From a checkpoint of a small self-supervised image encoder.
Model: 4.54M parameters, 32-pixel images, patch size [2, 2], layers 10.
Training: adamw at rate 0.0019, batches of 128.
Rows from block 3 of a small self-supervised image encoder, named by matrix and row number. Rows with one number belong to one neuron. Each number is 500 + 50 x the weight over its row's rms, rounded and kept within 0 to 999. All counts start at 0. Numbers have three digits each.
After each neuron's rows are labels from the 100 images, of 14976, where the neuron reaches its largest size: "top examples" is what is common among them. Only what is clearly more common there than usual is listed. The data: microscope photos of single blood and bone marrow cells. In brackets: how many of the 100, against the usual share in percent.
# u: gMLP up (value half) (model.blocks.3.mixer.u.weight, 384x192), inputs 0-191
# v: gMLP up (gate half) (model.blocks.3.mixer.v.weight, 384x192), inputs 0-191
# out: gMLP down (model.blocks.3.mixer.out.weight, 192x384, transposed), outputs 0-191

u.275:455444516472499524527608442558531508506517612458431410557460478580549353469499502402474448457488475507536491437521490482533474481462554491473552444451460405455346456475607479428519480434551442547470490378488516475434462535497504380476423542458389463452477503458457511542500485495399511515453513473527537535504474432503512459475454514488495517494509461479333513464538492571571534503506496486438465483587533451438543485511483488484460531488547503518540488531464520486488457431471526564426375526514483489546567472491491406524430490503652502543487550507619533462518460505522517549
v.275:461535454555488470533468484504463478481532485540381393519504556518505486506517437490447400404400472541482498527445557483488556440363600466571492429488430494503431454535499488476554527503415418479557502498503475540517459479475527459363440540476501425514420470496536531667527486503428451539416444546457505408580542483539544479478592537569564434520488505501459522515528547473530548505444564484508471511556577499393560406562471528530541462500496520583480489537426477543466493460501534507473564464496445446444486558439567492529478546462488483432578581547637517489432511492522518543
out.275:479492469547534468516460567553556498463533544461523549524442436406540562523478535509493519540525506460478549476522474443556498519565465470532485506486560538565559506452536502389431575517540494569453514525491542418563410472483581551514546439497501536349479547543465425470456490418569516417427516480511458561502490514426542493456576472458532534552535526528508472555493484532451465557449514546503546523435367500472458561474503615503526461426415567430477589435492505446459548469495466497499559556437529515529413644516470492487594423551428446484469481563457612444568451440417426437
top examples: cell type: segmented neutrophil (53 vs 20); smear: peripheral blood (44 vs 16.2)

u.369:477493419460589535552462516546519461413513491465448424564532541641458475526551515590526521405502550510557638535525502417380490448469567509507467511524510458579457518511541475439501468380524458520497538384498467528563510532463516483463495594458521500504449437433413481572544502499390486440493482534523493412528530449415446515410534444583551431539451475571436435529470568597538532467474507497556525472452516522510509531510501514491496516516576521533591467518471528473501492537514488515488476475609556567538591480542568472528392519485541557593527482547593581560523491560464540499
v.369:496561471502522555496413543555494433423516497524363464504574525570428408533486475484439522451487536544593540544535538499566571364349607522495449480503440502542397453488567533468516535469472411532543502471486467493543509535533512493439564510446459502535394454551505504573510497504392571500511525474522574446549437539513431529492505500592516429470556484567416478458421556545494581501570504606561516544508519550490525494561461472560511494486531472485602430430504459511442535412536518531532491461533504480572494493505486440484436516434596591509496505516638437516486499515519507521
out.369:442604542544563487503480464446441529540533401495502533445547472508475548537441492415473484500560563515383435477571423575530468475518595485521449590544460507490562534475470564582414433577433431515466459470506458494538420460513518511566462473597486542562410474470476566494555416460445444488520456562427444456446481458484581495500578496413439463526450491452439565564521449515572476490510522466424468444459464471503461562479429559561538492443519518519471411442472426424496488472392558445486517627530571503543476548464524553449490404459526524479527468549433488546464426460446540533
top examples: cell type: lymphocyte (53 vs 15.3); smear: peripheral blood (37 vs 16.2)

u.97:521479543562475441512431494507533542466480529515489509462463537460523581388495565419435489520414422526411456463411484486623448530523468418534442451434576447439565524548503444543526478497594478382559525494510462501498608511483532444484527478502525521467548443551542541498606409508534495597438471563477471437503601555546528575483464454473397534414573476470479417586531458453586503557469454526513440486513405432572454452529558466503553459498559467541474490501497496500508488500472527512561539527524546520447643431477503497532529500531492454456431481415456501530472587395507453456
v.97:508552506452547604520484483509461427546563497564393428544514438512559392511479457468486551518527538546579538489511503472499490379415573535488582526535480489537456515447616534485496462508547398531520470504455471513461492540500458480510476545402454472542562546507476421508471517603375484470565535411569536612480467500448477493399434559522505484501464488542482488498379507645494520516501533489502496503508570559491503496559443424527439544551463526491584437439547531474460559435475482517475437427501501507601497515541432434516423455440510501602493424523578566522592475503472552553
out.97:471471471511515576535549509457426607480526495504373557551588547522517494464465539483472522553532609513483540473529447474482505492553483589452542503526514507474497488384489464493460444478516445508468459478518438562403465402508495567512532539485400485552487514556448525537545585493504574472488485472535542493570463532633487472557541493583579529422492516481536379652397497431572540487521428507542506510466553499559527504478431550540387490500517405440468536443553541564495478521531569495572445542438500543521462496560501514539415541399497450435463553457517457376455449459544493516
top examples: smear: peripheral blood (41 vs 16.2)

u.106:517495500494609538516426443539437545494533578564499423496481398559462429429545519462486409419421454485480539519452561565562502486484556475547552496489531383543448527554551469577582480395515479472564513400519468541481497563528492450394493551537498503537480454503447483551541448462438449602496555470509521482567574502559563511472529480582500484485531504485423431544423484508557594497513557563553501482507552459499542553486501456583488498608595505550566466514476516492516539510606470489532483436546525498471550507481515475517431492493542668555553537494523512398527511522607613468
v.106:553488510558469542420465505488563515450480464452551557530535539511468560603497538583510529558572573461460500470574468458511510543539451544422464577485521571437556546510451590508492591597498550505549544559468568493609542447607569574563538466530536449493514575461444475452511521456524553433575560553590468534482439517517451551549470478469594504524504548494557505547442467505390471557445442550437526517455481499523512568483552546461458519465423472450468542519543554455523468563499351610554532488533493536513397532566484523545517629542441476499503485487455605511536574472478514444
out.106:568560489538487548546550530530512499562566460499564464457491567459503465428551438481655433549472555521501449550470481470575498461483535558542555491428569453492532532616496426541536472545558565510517544596512532507548496473455486477518582527510552494491444367543441450423425461569447494565443526473482496489556435529453468528543492412604542491513443532510471502549477523508486547428494559544529492467502476473486608410458458455532479505424513547428575482579591588543517492421499468545539533541519484502434411443449516400381384483460435478499539551497548409486526482454541552462
top examples: cell type: lymphocyte (52 vs 15.3)

u.5:502576484488503490529483561422532560558441489551453506465406498448482494491505499398446455501432395585486460577408540588580468450444578423525427470464487455487499436530491428602528542476560421435515529510486470545554511492569515485414555493457548591483504401587549589557561416520504492566389510525425512487582518543529538503501527502487447466491626501513382485510540570512560511574475465437569428533542469526500539450570542409535547433493550441560492446463507441549479466452521509497497447507500523406514522498418517533465520578448586532429475530500516467583475516488549495454
v.5:593492474512521526485527473477496481485518448542458480531570541467457514415573519411487498480442467495472550452398538535503519488484535486384401434481547413506471446532535461448560407417597472526487527435529518491584526494589523440427457571514478441500511555570503512607474480544436542561499551546560561506552536464534469503483476492530459461509616476484381419538485437606583648452422501551494421479510557525521569505500495480611503487534548452558483421495484495497494482498498422633539479476513509504576575567415479459491516509496619556490502446438544570528521534499524490538
out.5:462482514526488513456503451506461374639568478478567544467435378447527518550500437541520491458469622544502465549457665427421474426470556573561551432405412517527518486514491534533527493500439615486479478497563496545396537494424482492508434507454456470407495533587527502487429512435474436488560472475541529480505535473496583528534519489562468508504574422483386514533504489575537505552474451389522585504582494557392546503559495494480525485491534522499490472478486501530500535499467469539513432520515522477532504526629627468480532552471535583464480522478538542490502484598514548486
top examples: cell type: lymphocyte (34 vs 15.3)

u.112:495425496413583531485500537469417507578545594478478409542507429578532418423528511481580524459481508433554583546435480486521459475468551505563606482532519440557459470485532520480484360402579467531481529345543491449422469576453435429455493532515451489474497519454439465548472449513440488549462553454513507513498562481513561483463449524539399517478540458528432475451469479570562588460601533482501484460554520484542554517460465459494477520544571520505602421531481542489507513514492474538458490514499524512556555446534513443435387404500524528563538504439572407435623451521486499550
v.112:571450518576472564428456517480551541442466468448533554517551564516460568555544543570512496562556575470463512469570478484532490523545460559419490557465530559441554554521451571516522552599496540512525570551498563512589566425573552577544533476533543434507534594472434457467515507451539558437583547540590481540476436528535426544530459502493574521493501542472548478565455446529398500541462433556441529530465481484546521577462540544492437530477422459436484525527539562482549452570511328622574547516559493539505426549576479518547526606536448463486514536465453592517522569488488528454
out.112:535575528434575484547532476450502496553505588470468484549546438515564445515499472558448513494480480533585517544427413487514533539508467527481486618422505466581466529480536444496502472451527456395522521453539498557462463464461381451528480498563496369447537502612522368526497489526484417451480472467543556463505525463540581537476560556514559472436521452561520429568495496483503481527511481568497496516425610472499531523435421452488467499512512597542373530434534556523531480487530605433551513489517544496427505404519547444460497485491487556558577465559467517461503616544382383534
top examples: cell type: lymphocyte (34 vs 15.3)

u.27:486566503465510483528498472533450450483577477585389289443501518569505428495499415461482484480467461566533530534477471478497520358390671445494488429531444474516422502467564466508466459467476396522550483424456460509481518498570487439348497575474479494604496502525533490631437489523417477575515498484502571467568499514491471454465459475557459465476495498543402505422494557547550552423477558484572508454539483501472531482541418441536513493564537524516549364482477466524503532447514516475451453527471475540546527495506492498457460498492532516498564480548574510470512462524485521554
v.27:538611477493502466542573519599504416438534546514394438507395480484461457551529447459461547443491487604564522565480536546549508412434596487472492435474407508520449463489573519434486541530506407564457478499515499525538479464525492502430530413447526620457508490516571563559510514542437463555462453430477529472522472573526517554541483553525500482556515499558385534484621543507515501525444521477577516497538415519450476516576419532565543487482495603522469440452461424532461538457475506485486568589483447567519460532474543504526522572536565449504501400563580523554435555482498391589
out.27:548502542526452536518529476633565428442509441477527535452565437477373529513487446433447448584496513509510569478493544545520543469514520497479560542557517512454459443528509522526506507536467539553417460470476631426556441463416588523503512473496455529480251439524505542439571488442480515506513434502516555534529357546509345499454501413551515494525503501497520478581455495531583492501543528521506556523522461503487536545521489568512447566462523509447571523529604480420429500495477490501412538508487593471489537520490479529505502544439555529548533450493543459406506567505493526447
top examples: cell type: lymphocyte (34 vs 15.3)

u.31:483466472505455518479498439535513523501518537537437383574479521496499490392538502450509404418451425479506564458487460514519515465446639442563479477525488439539478480555600471507529388456527404532496523397527541460533533484487562393391456557472541452509492486516455442661550428465437444571529528539503487484568541497473504505506479456584468532493492483492418468523502565587613570492472578508547575438477504471501566493457458466535528530641566516536470416557551512497574510512551504588507546513482520535549632497521547474529427508498527494571520523487567576469546506508462549507
v.31:530572468560497442524430487584547428429558580573404438494491464589416435520467487512461534468549529558515464575536576509532580400397632464513486557515449485484432459491580563439467567483506447499564494485469513545541503500514552486457550505409478500573414473497556548597603516520393468444521447519517548431584499558539513552489513533583576405503575501611478489523510541572497532567475510512541515519506489552482514525589428504521560478470510520535556432423542453509441576407535481469478523428522507525586507517500534510491423597462542564462527483559577512485471533544474503494
out.31:515471518543466495477490571483533465479536507494552576532511388404421517558475487414470470528516515494493390479489478539562490486567550494505463495456543498492530467495570500489539575565426477597569459483526530482524495546574549482534552467550521597424431608526526584506516461501541572518518603459450402568591503507478430485509523455517479481517566441507511535568562438510563577506511418503455477495478414567440450557529509453543500479427474420598580530470435398464468643447407463462519536521484522564570502591540388536584557459438488546502486476619488503490508526498551535512
top examples: cell type: lymphocyte (42 vs 15.3)

u.38:548511452519595509532541513556466467500521534474484483599449584570447459473467467505553464478501529541553480585483588510543501433393527614516570584493518510504402569565508501495525546396498499446519522462461472567419482495534488515469483621548433470553468530486452510507530468446461471502475456493527556411532446504544544470515515517611470423488560494542459457559514508507520490571461542503535567621561518511500553540550445479501506391520563527524623511445493530416495532512602481434513510462552595463460531564492535433548455548548535540480575615531657535440477471533518512394
v.38:517490533494515502521485436505447474564521640543495455406449466455526476509436453417456525524513447563543517479459456523523467482481514487484639486454417511453482479442545442522496442507503453499517455508411461513417538589414406437477395493414459475529624489565505446506433549619449543516533390456427562512501406510465505454384507566501406555460427445471461526450491509461508508464491513415525466517478558561467462418588447414525463453531480508455481444453518466498486545399524561487484417470432450479576480480517405449476521439461470479538419537555524538493503486518470453581
out.38:445459478487484508513583471512508533521423572509499520524550502540527555436583469531482515613516495521497546498373397481515496440464404521460534575509576538623559440506528418525460506428541505526429556442567415513446397507543474459499439562483473518546530485496472476496465497567481571500545570436520436504591462491522605517557560482565440483462520502496517464512564398433518535503581435580522561413475518514467521473451542500480518499552489411508601515418413486526514450546468449501557504526601466479428388449485409543416555498449452524529425501506525410401522488448450527517
top examples: smear: peripheral blood (57 vs 16.2)

u.76:518526542507574490547498516533486487505490555562440393522496411524447432436596497421528539476454435508549548479497503565576535449517586457493532463545524432556453543528565500539501444424504434491515512472528474471447517510509534370366497537561494454541501472551509508619580472455463487721458521543512546466534559517559557483463503571520429500467571433457384459526501472556592551504495495512546529472542543455514517517454515506587515487620595527558538403543475520495553555505527432456492438458488503534499570493439501510536479432567606569543560470521532507493460476510553500471
v.76:484578496527529483536440537569507427430551560579389401466502522564457386500489464487500512478494513515555496596518570489506549376351660528487492542514480501530377477513562515477510535492484407476563460490467475542536524514469477489423511474440441460578417436538531514583526475548368549505499477502484559424561501554519505515485508485576518436515514491564399506517415542529495506552551528493563491578518546511472550456594473465510517476461511505504573388422535466459466544437570493494463432426480491485537493539520503504504422496442552553544523466518609455435425455536514542525
out.76:501502525540498466454528440392491483520554525500559456529494498544472513500486474452574366455498364567486453429536468579558591556546505404408515453533473480538543473519470499519538483471476571473502564527487380533517451454412402602457439588545465429492571472443477482460582496623506414498452467445469523455453484468669601572523520552525439547412538450541502518455482464466493485503514527433441450492505520493494488544540526543533510389483522513519421497405521570401499477501514532511557588430537523545532477492465423541496546550534533408517456457478507493466535488466537535516
top examples: cell type: lymphocyte (46 vs 15.3)