From a checkpoint of a small self-supervised image encoder: 4.54M parameters, width 192.
Rows from block 5 of a small self-supervised image encoder, named by matrix and row number. Rows with one number belong to one neuron. Each number is 128 + 24 x the weight over its row's rms, rounded and kept within 0 to 255. All counts start at 0. After the name is the row's rms in percent of the matrix's.
After each neuron's rows are labels from the 100 images, of 14976, where the neuron reaches its largest size: "strongest on" is what is common among them. Only what is clearly more common there than usual is listed. The data: microscope photos of single blood and bone marrow cells.
# u: gMLP up (value half) (model.blocks.5.mixer.u.weight, 384x192), inputs 96-191
# v: gMLP up (gate half) (model.blocks.5.mixer.v.weight, 384x192), inputs 96-191
# out: gMLP down (model.blocks.5.mixer.out.weight, 192x384, transposed), outputs 96-191

u.258 099 [125 137 137 110 154 149 149 123 124 172 142 143 112 167 134 151 113 101 124 142 100 113 112  94 115 152 134 120 182 143 130 160 123 122 156 132 162 154 143 121 179 137 129 129 140 160 145 142  99 123 239 120 147 161 134 107 173 159 119 154 113 129 126 119 144 167 112 168 106 173  93 132 184 129  73 145 103 154 131  90 124 155 137 114 106 157 104 147 118 116 152 112 138 163 131  88]
v.258 099 [150 123 124  99 114 129 125 134 126 139 160 132 118 128 161 109  95 159 104 122 113 120 167  87 117 107 138 107 164 121 131 145 129 115 119 120 117 133 191 101 164 139  90 157 147 131 131 111 135 120 197 123 150 130 130 117 159 202 109 175 113 125 124 152 112 142 138 145 131 162 130 124 160 110 132 147 101 151 131  91 106 152 143 117 109 135  95  99  99 112 118  91 147 121 136 139]
out.258 109 [176 154 155 118 115 141  81 178 133  57 162 100 105 100 148  65 163  94 118 122 129 152 141 131 135 125 104 145 127 107 136 110 130 141 112 134 109  97 123 130 118  93 118 115 109 104 153 170 109 103  67 161 110 103 139 120  96  99 156 122 116 126 108 134 118 101 164 114 138 125 195 151 122 115 142 127 161 112 126 148 140  94  78 143 150  76 130  90 157 183 132 159 116 103  98 139]
strongest on: smear: peripheral blood; cell type: platelet

u.214 106 [128 150 167 144 149 144 173 126 124  98 115 132 120 142 147 172  70 105 151 163 118 145 113 103 153 143 164 104 166 146 147 114 128 151 161 136 116 132 103 102 197  96 162 138 120 144 145 154 135 130 166 140 143 129 123 125 127 155 113 152 112 146 136 113 112 124 107 150 125 138 113 134 159 125 108 124  77 112 108 110 152 124 136 129 124 125 108 156 119 120 155 140 135 154  91 131]
v.214 082 [146 162 140 129 128 155 143 152 140 158 168 145 121 124 130 147 123 172  87 151 120 118 152 104 158 129 142  98 164 150 151 157 132 119 160 119 108 159 158  99 145 121 124 142 142 125 160 127 147 173 198 115 149 110  93 120 141 166 119 144 141 137 149 130  91 143 127 130 129 155 118 130 210 144 141 140  92 137 119 110 122 112 153 126  87 146 108 108 134 115 125 133 120 127 104 156]
out.214 093 [160 123 142  77 127 119 130 174 115 102 158 150 128  96 128  94 167  99 131 113 155 163 138 161 134 141 124 151 129 114 145 158 141 135 130 142 147  91 107 160 100 133 144 133  99 116 143 136 145 148  54 156 140  88 157 131 118 138 144 165 132 153 141 163 125 106 178 123  96 110 163 151 124  98 125 141 164 134 112 188 127 115 143 146 147 130  91 100 151 142  94 126 140 125 133 119]
strongest on: smear: peripheral blood

u.246 081 [155 163  98 145 129 135 146 131 122 137 115 155 101 162 123 139  95 127 143 137 124 134  91  61 120 115 153 111 160 146 103 155 130 159 152 130 147 114 143 122 169 134 106 157 144 103 147 114 157 156 184 114 157 128 120 110 166 162  97 181 107 126 168 132 140 110 116 128 151 181  99 151 210 121 135 144  99 140 119 116 137 149 156 123 104 141  89 131 109 139 151 106 122 158 152 124]
v.246 094 [160 140 113 149  96 153 129 188 108 103 158 103 126 103 151 122 100 155 111 119  71 118 184 109 120  77 161 132 165 124 148 143 121 117 138 122  71 137 152 112 163 114 111 124 139 129 148 131 154 126 180 168 135 122 114 135 118 139 128 140 140 115 158 104 119 117 134 112 123 151 136 142 197 125 157 116 138 138 124  99 129  74 142 135 113 100 123 105 113  87 140 142  98 113 120 141]
out.246 098 [149 142 152 128 146 133  84 192 119  93 154 135 155 101 136  87 169 124 135 130 161 153 122 169 121 138 122 153 130  81 121 118 114 143 107 115  96  91  94 135  85  77 177 116 122  96 107 140 106 123 109 104  96  88 163 143 144 119 139 120 111 147 128 130 145 110 140 139 100 119 166 148 109  79 140  93 172 146 124 138 135 100  96 137 140  85 104  91 187 166 143 139 135 118  93 114]
strongest on: smear: peripheral blood

u.226 091 [117 114 143 141 103 106  94 128  82 108 121  88 155 142 136 120 118  89 137 121 131 138 142  56 139 150 127 158 138  99 156 104 122 120 104 142 114 135 128 109 166 103 135 149 145 183 109 130 124 113 157 149 125 114 149 131 125 131  93 156 129 158 142 124 157  81 110 139  95 211 159 107 173 116 116 132 121 124 141 147 128 160 121 119 151 113  64 114 148 128 147 133 131 136  94 124]
v.226 092 [121  94  97 114 169 132 128  88 119 195 144 134 117 170 146 136 128 134  88 109 116 126  91 135 103 141 125 150 141 120 159 136 150 125 130 133 160 135 150 123 156 121 116 197 106 131 111 105 133 131 113 140  97 126 143  76 138 141 116  95 141 127  98 149 116 149  93  92 143 129 149 138 135 184 117 122  81 144 141 146 126 151 100 122  85 106  90 181 164 126 135  79 152 144 134 117]
out.226 104 [120 156 110 144 134 116 151 127 115 123 137 145 118 160 109 108 150  97 133 160 111  98 106 123 115 101 131 153 114 137 107 159 144 133 145 202 158 144 152 141  71 186 100 126  91 101 126 126 112 161 120 103 176 177 124 149 135 104 124 111 156 150 146 127 145 141 157 122 145 122 119 118 144 120  86 145 154 123 114 143  98 196 204 130 131 112 120 153 109 116 119  89  84 164 178 103]
strongest on: smear: peripheral blood; cell type: segmented neutrophil

u.229 124 [151 143  89 112 167 146 130 145 153 157 107 137  90 109 154  93  82 130 106 180  97  85  80 103 130 159 107 123 153 125 117 152  95 142 102  89 141 156 135 120 124 119 114 143 146  99 124 139 131 126 143  82 130 106 103  99 146 137 109 116 151  82 126 132 110 111  77 122 117 124  98 143 155 116 103  81 144 114 149 113 128 148 132 142 120 116 112 115 112 109 114 136 125 127 112 151]
v.229 109 [124 104 129 135 133 109 116 104 160 158 151 136  90 149 123 172 144 113 129 102 141 163 106 129 116 145 141 100 129  97 127 117 165 114 159 141 122 147 132 127 160 134 127 158 115 150 124 105 106 124 133 157 107 163 155 144 122 142 112 111 107 121  91 140  78 164  75 145 158 150 138 126 136 120 141 167  76 123  95 138 128 124 102 104 157 152 131 196 119 158 130 114 178 146 121 129]
out.229 111 [ 94 116 134  93 119  91 100 147 149 169 171 117 163 162 142  97 135 105  67 106 144 143 142  81 133 147 183 114 137  91 134 130 121 125 137 120 127 138 135 137 157 136 146  95 156 151 109 156 152 102 123 152 123 101 135 119 123 113 138 122 104 144 118 140  96  95  92 103  87 177 154 143 110 130 104 161 146 150 178 161 113 125 116  93 128 113 146 135 113 140  76 131 153 109 112 112]
strongest on: cell type: segmented neutrophil; smear: peripheral blood

u.180 096 [120 133 103 114 144 124 133 139 118 113 142  95  72 130 135 156  72 139 108 106 114 116 128  95 138 159 143 128 177 122 129 132 146 102 138 126 125 120 126  96 182 120  54 168 157 136 111 129 120 124 142 104 102 121 151 109 141 184 130 143 100 173 121 157 117 130  93 160 110 135 144 112 154 120 145 145  87 133 152 108 102 144 120 115 138 154  45 154 112 156 123 124 147 111 116 114]
v.180 105 [139 149 101 113 138 144 129 140 120 114 137 126  74 104 131 135  82 160 131 167 114  95 124 111 141  82 130 111 177 141 113 160 132 118 138 123 132 164 153 117 110 159  95 125 151 102 139 125 135 139 201  84 143 120 108 132 129 126 158 156 152 136 145 142 131 140 153 125 113 159 119 113 185 109 108 108 162 143 109  88 119 174 164 164 141 151 128 131 106 119 128  85 135 137 137 140]
out.180 105 [118 141 163 140 115 129 144 166 121 131 127 149 147 126  65 139 142 140 163 109 169 129 140 135 115 135 100 114 109 126 128 119 112 104  47  89 135 113  69 131 157 100 147  91 142 116 114 131 115 124 120 109 122 104 152 132 186 149 150 158  94 135  97 156 147 161 137 118  89  95 128 124 129 122 142 119 120 149 130 100 136  69  72 115 133 151 128 105 108 121 148 133 157 124  95 102]
strongest on: smear: peripheral blood; cell type: platelet

u.209 096 [118 131 155 148 121 165  97 148 105  90 141 142 153 131 149 108  95 123 146 133  75 125 141  77 125  80 106 122 159 118 141 169 123 143 146 132 139 128 139  95 183 106 143 121 117 129 128 131 137 161 198 134 183 135 171 148 134 166 113 159 123 146 156  70 144 144 156 142 133 189 117  85 164 155 100 126 133 128 145 121 159 154 135 158 131 113 114 106 127  90 168 124 113 130 134  89]
v.209 101 [103 134 123 124 112 130 130 120 139 169 136  91 122 173 143 127 100 128 116 150 121 119 165 101 131  91 134  81 131 124 154 154 140 139 137 140 119 164 163 105 161 119 139 146 130 134 112 108 155 133 165 107 139 127  98 125 122 151  92 123  99 118 159 140  71 124 109 123 144 179  67 101 175  94 118 125 126 143 127 100 128 108 122 118 135 127 109 127 103 110 103 140 132 150 132 167]
out.209 110 [148 149 115 158 146 130 172 110 139 152 120 100  96 178 144 128 103 143 123 141  85 116 101  85 154 120  69  89 125 153  93 156 127 101 154 182 124 136 141 131 141 135 117 132 111 103 168  84 119 112 136 119 131 137  99 140  83 139 115 155 115 125 142  89 115 130 134 146 172 120 100 150 119 130  98  96 124 153 112  82 125 164 123 121 138 131 146 118  63 105 133  70 108 141 122 143]
strongest on: smear: peripheral blood

u.263 097 [134  81 123 143 108  79 112 110 142 118 182 131 162 112 125 137 153  81 143 115 127 161 124 144 122 151 135 116 107  90 175  87 123 101 108 133 146 117 131 168 140 123 154 169 119 145 102 137  80  74  98 158 105 134 170 101 157 111  74 108 154 121 145 161 155 120 123 104 114 132 151 138 107 145 134 128 112 126 122 180 116 114 127 101  93  88 144 161 149 153 129 147 144 105 125 134]
v.263 089 [113 135  95 133 156 149 153 136 150 134 145 129  64 156 154 152 121 121 133 136 152 123 103 164  97 150 106 152 114 140 102 156 170 119 123 124 141 152 134 149 116 177  97 144 101 125 168 133 124 156 111 130 119 106 135 145 163 146 160 143 132 105  85 153 123 134  96 106 133  90 159 135 108 130 128 118  65 144 115  76 114 163 164 100  99 157 155 165 119 143 131  86 110 149 120 122]
out.263 086 [106 116 145 103 117 117 121 160 117 153 117  89 147  91 160 153 137 102 103 127 125 119 150 143 100 113 127 145 128 110 139  95 117 139 110 126 110 192 115 149 153 101 161 132 140 143 116 104 125 130 167 127  86 112 147 130 109 129 126 127 117 151 114  89  94 166 119 104 123 178 137 120 134 128 126 150 103 128 135 142 133  83 107 128 200 136 132 132 150 108 167 188 139 132  61  93]
strongest on: cell type: segmented neutrophil

u.355 103 [144 146 130 134 149 122 140 130 197 121  94 145 124  74 121 121 128 116 115 169 146 144 131 155 124 110 112 124  93 150 137 104  94 126 129 120 151 127 119 155 103 117 133  83  93  93 132 113 109 158 106 106 116 163 109 114 114  98 110 108 153 118 145  57 109 106 100 103 112 126 110 170 102 132 167  95 156  79 128 140 161 117 145 156 150 107 173 104 170 117 145 182  95 131 146 137]
v.355 104 [122  90 102 107 131  86  98 103 120 131 114 110 114 112 161  97 101 141 107 114 119 110  71 126 123 200 132 116 170  83 117  77 115 148 127 104 120 110 148 129 157  90 133 135 143 109 112 103 104 133 124 135 129 107 147  93 116 150 113 101 140 103 127 180 102 102  88 144 106 142 136 125 140 126 132 132 130 124 157 122 130 146 111 122 126 112 115 120 170 154  92 116 138 104  88 178]
out.355 105 [167 123 119 135 110 157 162 115 140 123  73 144 123 107  61 139 114 153 124 104 100 107  99 137 108 139 148 113 126 138 138 157 134 117 131 119 137 142 170 139 110 118 119 151 126 137 128 133 136 149 128 120 121 127 127 101 159 128 119 115 169 104 155 143 164 108 106 160 128 128  98 115 130 152 179 104 146 155 124 102 107 173 178  97 145 149 115 149 133 171 129 177 123 144 122 129]
strongest on: cell type: segmented neutrophil

u.199 103 [126 113 128  87 121  99 117 134 111 120  98 116 124 153 136 102  89 135  88 125 116 105  87 124  85 150 145 124 181 118  79 139 142 146 155  78 131 142 152 137 138  97  88 144 117  84 134 130 121 132 134 112 156 111 113 105 133 109 112 113 111  92 156 157 114 106  96 119 119 134  70 129 144 109 115 115 146 104 130 108 126 137 157 122 149  90 148 111 123 109 127 114 115 103 153 153]
v.199 131 [139 101 142 155 110  99 108 151 123 122 115 152 158  77 102  95 152 144 122 102 149 146 158 168 137  78 113 145  85  99 129  82 100  97 115 143 141  88  89 151 118 106 148 100 136 134 116 125 120  84  99 155  97 118 166 137 134 120 113 114 140 138 155 113 132 141 140 125 143 105 162 108  93 142 163 121 153 126 145 170 130  99 110 117 143 130 160  90 170 127 119 155 108 112 126 105]
out.199 102 [163 137 116 157 166 135 138 159 128 111 134 146 121 113  79 174 117 134 165 163 105 144 113 172 125 101 118 138 138 140 148 104 148 124 154 144 171 108 113 125 116 149 138 173 112 121 119 105 137 157 105 100 152 130 133 106 120 148 131 110 161 128 119 129 160 159 163 121 126  96 110 140 128 150 151 149  90 131  74  94 128 103 163 158  78 146 126 155 127  67 126 150 136 155 160  99]
strongest on: cell type: promyelocyte